Weights of a small masked image model.
Model: 6.4M parameters, 24-pixel images, encoder arch vit, encoder norm rmsnorm, encoder activation swiglu, encoder patch size [2, 2], encoder layers 10, encoder width 192, decoder width 256, decoder layers 4.
Rows from block 3 of the encoder of a small masked image model, named by matrix and row number. Rows with one number belong to one neuron. Each number is 500 + 40 x the weight over its row's rms, rounded and kept within 0 to 999. All counts start at 0. Numbers have three digits each.
After each neuron's rows are labels from the 100 images, of 14976, where the neuron reaches its largest size: "patch colour" is the nearest of a few named colours to the mean colour under the peak; "strongest on" is what is common among them. Only what is clearly more common there than usual is listed. The data: capsule endoscopy frames (Kvasir-Capsule).
# gate: MLP gate (encoder.blocks.3.mlp.gate.weight, 384x192), inputs 128-191
# fc1: MLP up (encoder.blocks.3.mlp.fc1.weight, 384x192), inputs 128-191
# fc2: MLP down (encoder.blocks.3.mlp.fc2.weight, 192x384, transposed), outputs 128-191

gate.167:457543508468463515539467459504484530476554446517461520443493482533554514501519460519458525437514554444518534493542489533512562532464497475524486482408514451509475525497586530483557478481532531
fc1.167:494468466559503488432591512470562467490431538456496486472517547488494555483499554574519466498528482458467436542503537481429424557448509533524455517589544542490524516480462494483471509509447482
fc2.167:524515513553523551436448496513467473473480474418489516531494493498447412432503483514467512488494516511511449499450483452564546490530428540581518510451489504503416467503534544467510508478503548
patch colour: orange
strongest on: finding: ileocecal valve

gate.15:484468508513457570576528509405513498447453529528515544505521562539534475532449536550499468530452496530467568505462440489601465489441518468522480450467514508539509465533468521480576499561460499
fc1.15:545572523463530461469495473600516539563504502481555481531529465502432470496575494530524492443508487443492493473538592621460468526581528564469410510577476505474542542470459496500563479515521494
fc2.15:492538494522508532482579501538455543534474479536525544507443535458393515371499540501496430501507503533438478561465514482501436478511507500400515543491510486473500527483514448495528493509410516
patch colour: red
strongest on: finding: blood fresh

gate.6:466477540536498511506463527551471492508499495418510485486502492470504439553523502493515502514537501433489489486532443493466459492419559451472406534532502534515539499519493539475511446548451481
fc1.6:532527482510567512513498440538533526527469537519448598530492447536470540482582522505446470502494521570487571457459427469523514498501468525514544622587495506490516521526546436465460517605506467
fc2.6:443513493472565464568488548522485514540437487497448499574475513441443489548524476501505530526456449531565530461538461486436566531494499459475472562471516548476539478530538499432440508499524465
patch colour: orange
strongest on: finding: reduced mucosal view; finding: ileocecal valve

gate.69:525514502436456504501478551499478512464506500580549565530450585478479480445508513495452531526472489479535483463461509488554510631511478525557519539550418441518461452512495501530485538538512464
fc1.69:488506479513486510586592448459494497528529472488452415542495450474459460430548450560482514544567512510536513556487516491510568444551550472525564430529485498463541547506557478465482489478502513
fc2.69:525469520468461419480504529468536547518509489462498496543529425493544480489524448549441462515544453468530520532553511470581488505494454446497457489511465462531507577424497483522561436473544420
patch colour: grey; pink
strongest on: finding: pylorus

gate.268:601534464490444539508545546560523491465520542477486522540522505437444483409477431527555499501571473400454506464542503494511417513440493456546427538501428500565539504492394499497515504523522550
fc1.268:531479485534569493522478483490474468514444466496477476546415569430501478541538519556510535469514525510454508494508562484474481488464512539489442506542513536487480490528523552422522580424447502
fc2.268:539443568486510527514535471528434446558468499516481511482484512501508472501501482487531525427435483436490502498503496420481584516551420523522549469548493478483499493545534429514486495471465576
patch colour: orange
strongest on: finding: ileocecal valve

gate.255:443532533568481475560569516443482540402544485633530460536459499484502496555424535505509536459452538491494511508541510520419579489457533549527520502477484478475469483472576459492481456477508474
fc1.255:488558488546529547494522545580531497521532528417496552461523460428576479485455514562552507521490480449552526478481463475573441586487562525543490456453485518503508525503516568544559520502481496
fc2.255:432475470574496520568462456542534498473547502477467554512523456503503466472483485458550483530454496488528414576483492454499438522567548479434529403459485480492482513474485539511529545451505477
patch colour: orange
strongest on: finding: blood fresh

gate.202:455552492523580493541506493522491460543593486535464484472488553443485461488452454477492541560483439457523522541483526497423512475474400463473522496467580444535529487538539511458464477540489461
fc1.202:549431444493498559442590531499479463471491496397517467483531546527509538436512539470459446405506498506550472468482517519500511561501481513515527480556499591451497544502461519506598511481498499
fc2.202:510475465534481473475540498500469453472500557470524513512548462557447433441478513503411444405513495504495528437541479528483521492424455539566481492501518593480403494524484478448443477531546533
patch colour: orange
strongest on: finding: ileocecal valve

gate.45:539458502435454514541504542508494503463514515524426589470496466530537423531436490557542488474519528478485488534482522453548487511510500499494435529436513437502513418480469473476562500518510478
fc1.45:462522515567540449441599431420447506514397469435512458500558537483529525510447461584535501467488538457498507533464455447595486464422526465457505490506465531444455514561455494536533497480522506
fc2.45:540467456497467481485457524492536429532485467460535453499471456390455461520501478538553459532549583459565453522455529470454461512474498530440539501544494499575398575437537468562515505488522468
patch colour: grey; pink
strongest on: finding: pylorus

gate.302:565452507536515553499468561508489520419451481483607532531473466457525526471508559459480467461552506528487422548464443553455468506515463543444538482458506479506477527442517453548528550478541455
fc1.302:569499466527533562596522455483506508439557550492456493508501459551512445482469532478498577448517491482470427552511448526428507440532464534477490414477501574458472564495508508444590464494515481
fc2.302:506576503491558510561499485550480474459567561463458513552545430496436470479509481493489522413474475490521558521448512468516495510466467532499475481457476578472548518470534541453537484549457554
patch colour: pink; yellow
strongest on: finding: ileocecal valve

gate.138:478467516477569464450486428490475497505470427509557506499532540496486469555496463489468512499481473557590523528460476537547490508380505473465420539595472458540490391559416465516441519502553448
fc1.138:531501471490482540563480533523525521456591496468473414482504502500517487488497529571492521499530572473530457528516532475476568574557521463494598536443519528552442558442492512466500402505490477
fc2.138:509469420474463484492488494515507503480477485473519393449557527410472572498499503543474466535497521433520533486531411494520525492479557480456464496509472504451522495443534476479485490502471491
patch colour: black
strongest on: finding: blood fresh; finding: ileocecal valve

gate.298:468552512563582499508454486502447499444481492521492530483555512458504458476453411470481522519512566441451516477519517503507395521447476458526547516516546492497525491447502536527480524480519505
fc1.298:463601580517561532557437471510478433519509434530505559497507517511503456497444476444466521521470574513480484468524490531549429516499495472535530552540579474486511492514502542551487533472473523
fc2.298:490578525441454564538472570458514492526472520479474404555490503546510404514527455494534499529506495557539525538527440473523552450526542417517529528527523467445443553557531459453550537444502548
patch colour: orange
strongest on: finding: ileocecal valve

gate.29:460481556539507480442448477509468446512489537563460497498542428515489504554465483524491502481499578486541497490482502469496465527469578481522517491530485515413490475542536561531479576502499573
fc1.29:407434509533501454484533468510421457447508568571466469512413489558536608471502488484477505496456559496490484529527568466486486486512545510401566468510539452477557410481433517438515466507547562
fc2.29:489483513513467511540504509554514488545496452493477512459410481484500505513516452542506526512556470535520558532475434549529521472527474509549521515548467483498567544412526428487500484508521537
patch colour: grey
strongest on: finding: ileocecal valve

gate.86:544549460499469480516504454480498522532435512567475552492482439501535481497533555488479472519496503456515453485501546519441434449477513508436498460485455546494515389489486573468524515507480509
fc1.86:520521501504479494596513531525439433509429453558541574486468481528556506506507565607499425503435533516513517510431576497412554491509448554498462509484425510565541485477545561452492485521495527
fc2.86:521496519529444509505485455479566519505583599496504511466571488442500493576505500502421535548535457477512438429580547550510559477469489478517456560445527499485505561546517528526517444464515520
patch colour: grey
strongest on: finding: ileocecal valve

gate.347:630473527501520519460510503505519464551465406531543449555556536483564511508516478474499500572496478555492520498505500498489488456480472515530445491514582468473552565485499464562458574437473470
fc1.347:609459512498553522470520487496501479546441416501563435553542543508550538531521507469472512572504472533486514466509505512470476474479466501554476495540588480466529547474522462534463579440453501
fc2.347:548525573489524493484515520538475534510472535537551475530493546523508534467472509474469566497565594431441521472518453538469519432505552460467492446543471515547513529494455474585498537553484534
patch colour: black
strongest on: finding: blood fresh; finding: ileocecal valve

gate.177:456509521536470541466515499545574461424480448562549447465472396519469508474473474490519479497474507529608481544505474507440509543495400451520533512453430424467543561431562497510443457462522481
fc1.177:458538519512527461532470509507446468472529477449541491575459570637486513427537511490482551490507512467530471510532563463470433427572495475517478515504476504484455505549597510539468501452510517
fc2.177:520544550472558487486502503492474481540546469432586524532500571524437563460518520521528515481520463492527570479473546502475474476494508494569509540526523511504542525592566511522507510514469605
patch colour: black
strongest on: finding: ileocecal valve

gate.280:470509479516468470507562476488471482492559454549522494494482485428493431475483528625503476526471480537461485483512463461534500507472534544541458488499504486458521441471506461487514536525510553
fc1.280:453465460465510414530493405456508490526445525606505476481448519562532467510492549471524494492497503507502429479564470436610517504501567546462448446485605492475531460480443507544563563463479535
fc2.280:510440448406497463533381445473487497469456541510496408524447502483498480429504541581465472537539483520487506494534490502521506515468488534536424417484426520535500535499457546471457417514540464
patch colour: black
strongest on: finding: pylorus; finding: ulcer

gate.122:415530485479544477510476468503528506474506446498545550503519531504517556515466452527506531517542461469500500485530504503537457491452489538575541542473503487544528483511493555430469504523461511
fc1.122:466548478537546517522565455464491380508514523456511543530558448456539495528462515503446515527559490507485596464560467443565489539533492460528553437420489495588448445572457535494517446492468491
fc2.122:447533479512487430489515516486490456519555491473473506475505445465476405487511511481461575519486508526564498478562539481531510486492495440556571504483505553516508549516526475608434531484516384
patch colour: orange
strongest on: finding: ileocecal valve