{
  "model": "masked image model",
  "dataset": "capsule endoscopy frames (Kvasir-Capsule)",
  "train_examples": 42238,
  "image_size": 24,
  "crop_scale_min": 1,
  "horizontal_flip": false,
  "translate": 0.12,
  "method": "mae",
  "mask_ratio": 0.75,
  "loss": "mse",
  "encoder_arch": "vit",
  "encoder_norm": "rmsnorm",
  "encoder_norm_position": "pre",
  "encoder_activation": "swiglu",
  "encoder_mlp_ratio": 2,
  "encoder_head_dim": 16,
  "encoder_fused_qkv": true,
  "encoder_bias": "all",
  "encoder_qk_norm": true,
  "encoder_parallel_block": false,
  "encoder_inner_norm": false,
  "encoder_drop_path": 0.05,
  "encoder_patch_size": [2, 2],
  "encoder_layers": 10,
  "encoder_width": 192,
  "encoder_positions": "rope",
  "decoder_width": 256,
  "norm_pix_loss": false,
  "decoder_layers": 4,
  "init": "xavier_uniform",
  "residual_init": "scaled_by_depth",
  "optimizer": "muon",
  "muon_scale": "spectral",
  "learning_rate": 0.0083,
  "momentum": 0.95,
  "nesterov": true,
  "orthogonalizer": "newton_schulz_5",
  "adamw_lr_other_params": 0.002,
  "gradient_centralization": true,
  "max_steps": 18800,
  "batch_size": 128,
  "epochs": 57.0,
  "lr_schedule": "cosine",
  "final_lr_fraction": 0.1,
  "warmup_steps": 940,
  "weight_decay": 0.03,
  "adamw_weight_decay_other_params": 0.01
}
Rows from block 5 of the encoder of a small masked image model, named by matrix and row number. Rows with one number belong to one neuron. Each number is 128 + 24 x the weight over its row's rms, rounded and kept within 0 to 255. All counts start at 0. Numbers have three digits each. After the name is the row's rms in percent of the matrix's.
After each neuron's rows are labels from the 100 images, of 14976, where the neuron reaches its largest size: "colour at peak" is the nearest of a few named colours to the mean colour under the peak. Only what is clearly more common there than usual is listed. The data: capsule endoscopy frames (Kvasir-Capsule). In brackets: how many of the 100.
# gate: MLP gate (encoder.blocks.5.mlp.gate.weight, 384x192), inputs 0-95
# fc1: MLP up (encoder.blocks.5.mlp.fc1.weight, 384x192), inputs 0-95
# fc2: MLP down (encoder.blocks.5.mlp.fc2.weight, 192x384, transposed), outputs 0-95

gate.105 021:119105131168113132151143115110181134125137117116117145136136102091129122147123151132167148133119119104142090117125177122140103180111078098147131143166121107076132135137113162124103113136090128103127156144148120124151114111167115117098123101117134149186131122093143156135192148151146105131
fc1.105 038:122118102140113109122111148107186150114117069120116088107150109118097106127132135129149140117108084101151097156074139144159107143115068121149115132128118166101165162131138176138107127148123062083121163150165117101164117134149151144152126174094119100075125118152130132128172135141126144123
fc2.105 033:135100132130111126149110178103181160142140075151128104106132105115104103136144125129144173148120098122148111146074141117187108140096085114171122130128129147088155148131140153117104130146118097091116119166142142104163123137160136125126172179081140092139128101109152126126170151130136136112
colour at peak: red (42); orange (39)

gate.328 105:131144122128148094088117135133087120129075155128101148135136131120142139121147167152144071141119108140143132144130151137114117126131083102164142147153099106127111121110090135156143112175111100139113122117082114115085141190127142176148141153139171116095143140133134120127111093153160110115
fc1.328 108:117135088159129114146149139104118119143103127132100117093101134195137131133108087150150119137108128149085101103119151128110117120109113144090121116083119150136145103139106145138169131138126175136133135140139144131120147087113165117102115127156141138126125160122123159157108129194126127169
fc2.328 104:122081096171117114108160107141174149146112126140094158119128090080134121123126130110140105112123124106112120132138110182143151136157140103102138122139177116101067127107132149161115117123157083138116116154130096131112144108138144096113122115172121154161089105143147144142152129165115147119
colour at peak: pink (47); orange (36)

gate.199 017:133119175123182161111131186127169174089066125110130117117099157116123073091137096139159134159145153128137142131121131139127134147133143093097146179109079156137107136100136129141120103094127094116115097102136143115112155121135106110109080154152152120131128120103118109170121122134136150117
fc1.199 034:160089149109148151134168136157136134147092121162167112100101140164099104093113128131139152159129080114134068090104123108085147149097132096120154151120149150157115152134134136173144126085077048121138109115139139127162154143116125162124101127120139141171129150127131141100150143131122153144
fc2.199 030:117087128113173145082136129157117141147088093159152080098119118138139120096134094116125159133140108130123070103101106092110130120113129094130133142141139163164094129166119143127101130120090065139125110121150129130140122140112171169127135130114131101129130103134106133135135105132101135138
colour at peak: black (90)

gate.139 126:075131089118138151164147144133119124143126186107069118111146136148132111149107137155173133158130152129110092120137142114093123186121129122089142177127152081117059149124162113148144139125114138140155093126156134101123160120135125112116114143135143119139124125119146080159138130146135165127
fc1.139 115:112116099135092182083099169086126137146115114094102118144152106148135118119138145109130150163127113107098143124175097106155085172130102072112149141103125152125148145126150119168127128143097094106140123123117091109129081107116110127123102111143105132138092115143127090187152116165155157110
fc2.139 114:098138128147151153164107117127101129164103190105171150061120119108129111158080127109147143103124134137083116144071130103129166151170136109140132134118090085116121133109137144100128121142115100146140127131119158160093128122080148194128088149113142112160109165111115085177137132111152124108
colour at peak: orange (34)

gate.194 123:141124140112147184176158150133154079135100148116127129088117141136123139109147125082085186146127146149130123119176135148070104084123132100163128149086149147064185076095127139119137106133121153155143169113121138170123154134129128138149123136135116138169148128130146092113123155125128105126
fc1.194 119:127128118149109079094085134111139169124132154101124153142148107147113108075129085103155144094118130130130167184083133169092157167173106120132119138102129134147130093133168166171104118155119137105143098115117129154123165142123120124137153095114083176093098156128110129171124141135115125120
fc2.194 106:160114153146111085156157136085118103107140130162107141142089108115112083156128173155153150098139102128142146090166173130133127094105085134107140163137138120116124133139122124157173119086101134129156123100194105135163166142176078112133146168138142121106138081138106131095132130163178153105
colour at peak: orange (41)

gate.63 079:081181161114145132138106116112140137080118116158141132140155135116104124114145113095165145157155152116109098138129126148099122148116123103121113170157139141147078140118112153116116169155159098108128129064144105128135137136122178126141103175162126134132111134125097124159115179114109129135
fc1.63 080:126170151151185138127094101114144127111108111140118096145128114119089124112109092096126155128145105092129123120134161120152124096144140159131134143175126175139097141123081124122094159141172095068164113076180154144156122110101168189150109101153127140128146130121140164163140140129105102125
fc2.63 090:132148147139149102120115081116138079122096142139132120140129130180130150087076106120118097150115116142112155101117094128123133091144131153156137109119082104115101124144106132125129088088116147119142095103148098135127111112110110120160094111145141101095161118147144152081128117096106105129
colour at peak: black (64)

gate.272 025:121134145108094076135124116079119074168160109130129110123123124126105158123089115132159108094143134146171158155133107126154129135155146125163118130141075120138135113126133147114108115122159131111120147135114095124138152137097156089130141132163125107141155111143111086083118163103163098090
fc1.272 030:110153109140158117140108156159131120108110164116102115135110118174094121135145128151051096160134159141094160130143153142119090101138122135145148113115143139106112120126120078144127122137110129106120093119172178159132132113144120134127131115115091139139110089104139112152156097155126111168
fc2.272 030:153164152143173091145109159163139162122136156122119123157123124172098116116105143179096115138120129138106141101131190150133139117177138116147155126115169121104157131130130087135154128151127160101132121129183172137137124118131146131177137150134111134124091105110155167163137102162149085130
colour at peak: black (100)

gate.303 095:163144097129142129136143103090165140136135131144128084117127100135115108115121147109048133129114164115120109096127100174118167164135127102113089095156131106185132183138144142177146131145116122132085147106112135143117099063151122087094113162100098118091129139113123133106116122126170119118
fc1.303 079:200126120171117138136112087099147129124183128106090169125144132128144123089141116108133140126111131094146179105123107168091124129156102155140107163090171126151145132116145103139099152141112135144077166149139103115117107139091125103098141115146123135078129143127139107150144136163139153099
fc2.303 084:128108155145106141194122160142135121109181166162109101148163177141168130146100068143124118123116136084111087147102100127144115146150114146165116122106134126111149111110148155138112156141118157113129134134136169124130093145086179127117099117120135125141173133123135115125088153125090132126
colour at peak: orange (49)

gate.175 126:114163107073157120143119108154134107123124121150150150128099102148136069122103139117142147101096124133124129090167136115088131132164119119147127133109136124131151147155144134133143134117152120114111110107127117121128136097152097144098093096122114132083140105102136108152102128135120098138
fc1.175 127:099124137128162175156168169140120155142163084103120136122143135138081140140089142135107103106122112164152163125179161135132143092131163135141140120137147127124177081139148096087103095149119114160093115143173091063118134147169133110180086132113073165106143134141115131112149131136106105086
fc2.175 129:132125120176162086135138131129113111144153119129087144127126091115164146144136130149124096134095096154135173116122116106129158147119067160096164106154114142127115140114129122163161122133106108097155116077146165104122144126132092119160113124126166155130146133117150136115130114159103126126
colour at peak: red (28)

gate.64 118:130124174126113129106120132134124153106107114109148132141095124144067153146135107133108151117152124111137123146132132166141148132100125104137134135143094117109145100140133129122183159125139150102139107115125134157156133169095091102125120109155124104127140130069153101172198144173106125141
fc1.64 110:171151122134120143113172117128132115118076139162132119147151113127104150144144145151108147111156131105122132132156083082155123068195149142134087136123137100140128106050099120144123114139098135122082177091135165103135092166091131153134079135136120124132081141127187112114127140136171116095
fc2.64 110:089139116149088102137141101122120117117124122153110109145079137116152164119119133146184166120097152126157121112119148131164136093081139131107182119113118169113123122116107117119143155133122144165143180190177117134165107081136108150101146120134118135092130109085122151130108109089138119105
colour at peak: orange (49)

gate.35 063:116131152121067169094065146123084146129136133125102142139102156100112137116152105090162119104146162109115125192091134143143125140111116119124089109102127103202119148100137128130139144112096148113138157126161115143128105131120105152138119133107135122115161103141147108103153108123139101131
fc1.35 061:118139123141107105124131163127134143136143124117104114114127189094126142113166098095129141097109104085130144135139118145110134131138116113129142117128189117150168134142142118106145143136119152136083150187131104122147136094176129146086106093112112102116182110131117093104149115124145071085
fc2.35 061:123115149103166106172127129144151125135105125107147175104115113094114144101100114107151159108146151122149172125107103094150096127130129161117135131158097126136128153139154166119145130163124187096129104113108115157137122142142128122099159096134142098102155126138171114146149185101106120161
colour at peak: grey (28)

gate.102 049:119161127134146171121112097113113114114135113139113127172166118137107176135154106105176107180135088122130100100148091157125105154130100125112067162105129125095126131140096144139126152128136081083113155085184122113131126097110145145143115157103129131125159145083144131123122147111134091111
fc1.102 061:138131106141085107146166132121172143141086183114146099125088120139175120120139113107110144141146136135138165098118126111104158084118131134163111119160092107109092114144117103110117165093110172194121141169074130125107153128163103091111144133148172074156151103131160126105151125110140149113
fc2.102 057:140125098159137171099158124121165166116143145082120091137120134132161107156148143108135128123146158133136138121128129128087154115129138111147089153154120134157146109117113061116127171130179126147130152115131135131124164127138117104104186110130123083139113129123146123151149124141139138115
colour at peak: black (100)

gate.261 108:106142141117085118117119137114084184131117169134128118155110116116147134111098135139149125148153124160123113123125142151086130122103113116130083130127124147111144110129129145148169134119119076057159146134111128144158139159217086096142119125129126077077091113148129090112117143127171138161
fc1.261 112:141118161137138128121099134163114135114169135093150102121110138161151125140120106060109121143109150098093120188107126134139114109082098202140152111189135136116088111153146073126106108082145148161118106155142139113178116137124106117130138118129145148190085160145132128165153139093124172120
fc2.261 116:140141137139152190120103173137115149151149115095200078088084127142128171160138070120124143132122122117115128121174168127120120136119143140135182096154151129070140154174143096141123101145121116153111133124130085140143141062106098134152143158118112139108097109121093085115151114115124153103
colour at peak: orange (38)

gate.257 098:157089129102176101154087111108146150141142135098133113133135112145127068132110109114160120139116152109168060169141126159135158153118143115137119140156173125159101122115133121107138192112137127170058191126122146135133089175092136144135087126088092109096119118122119124116127120100115127116
fc1.257 099:121137109168166125118147144103110142096149088136117128149155119122128137123137120117185151127129100132102113093121162159149138115101143144148094141134136132112121118132064153108134110176128104083147087142134108133094122082129170140096127142118127109106090160100130133158109079164138139131
fc2.257 099:113118127112117110149103106123126128117115132145110115174138160131181130114160140169153120165138138122085145128125137116142159145130160171105088172110157142069135107122116114108131140116149130089092101131113100149166089105149146152125126123128144109086169127137126141109137139110114093160
colour at peak: black (94)

gate.65 062:156158109103131113083084079110083083099087100111132116160156132143126151134113108156160087133108107134128063130097138118131115121112092109105089150131107125103139149111143120099119157148141109144122147135113118132176137160110161142183148175131108131115174122104092146143122135130153120129
fc1.65 066:164126136153109173121198158119130149142109145147111126118106069110169080117140133127115127173145103090109149156159129129115158143149134141138110100118107183134105094142184126147173080150139115146135134141119135126099094140120107123096172045079135159156090153138148123117138140148099147160
fc2.65 072:188131109152159129132145169129162207139137134103160139184158130144146108154187139137146160127124120169104157147162142171102166148136132139121104132130092160159119163106120068159156136139198138125119176125141138120154136155110128151155139145125131116128134149121104137193155104168120132172
colour at peak: black (100)

gate.360 038:116126111119102147170138132181094112077121141110166137128142111123141121152141119182132108143180152175115091115105112166132112129145128167141104146125076156111158078124115098127157140098127150136132135150149136102156125097143129085131171154184155143155080118135116132150104124161121108100
fc1.360 038:148137119142172131144150184103099161127121166157107108166132156141121094120136136122143144145156169138146113133154118135131147152168117138105123104113160103166122144126116162106111114159125146115106153106124150150105127131107154097140111111097152082125128140110125116108088145109180108091
fc2.360 039:140096134127116108098132193126061140141114148120116130141163139124156130139173169119139148176157132154099115119157095167145133118152157167103110140103118144135113135078108135112091113137139131136142154114120164083112154109133141110115116139140183148144141128140146129126074130119162152113
colour at peak: orange (73)

gate.94 115:143133106112128141155103131115159138120108130138114190146103148141145183167180132156190144123141132134111096171144153108107106146106118144142147147151124150161137123076105086148167097123165067117158135139144160080111128103110158111127121105134121131137127103105126141128131125168137083089
fc1.94 103:152154124128123107111157094105121096076161121151192112130120128115131116111107073101079135138155105131113147085133111166116138126137159098161142121126127103112106118179122130100110155108135167124121123175150145134140116118089162151143120128166061133137167131135088150157096117140128156101
fc2.94 105:130123124112136152118138144097142137127139128136122128144081162135121143116144185141125148141123145115137135114148120164108128154109121113129115121160148140162073149136124131129149096149134144147126091136135162150161082086130139123102139127145100107145122084109119072130117115164127144075
colour at peak: grey (29)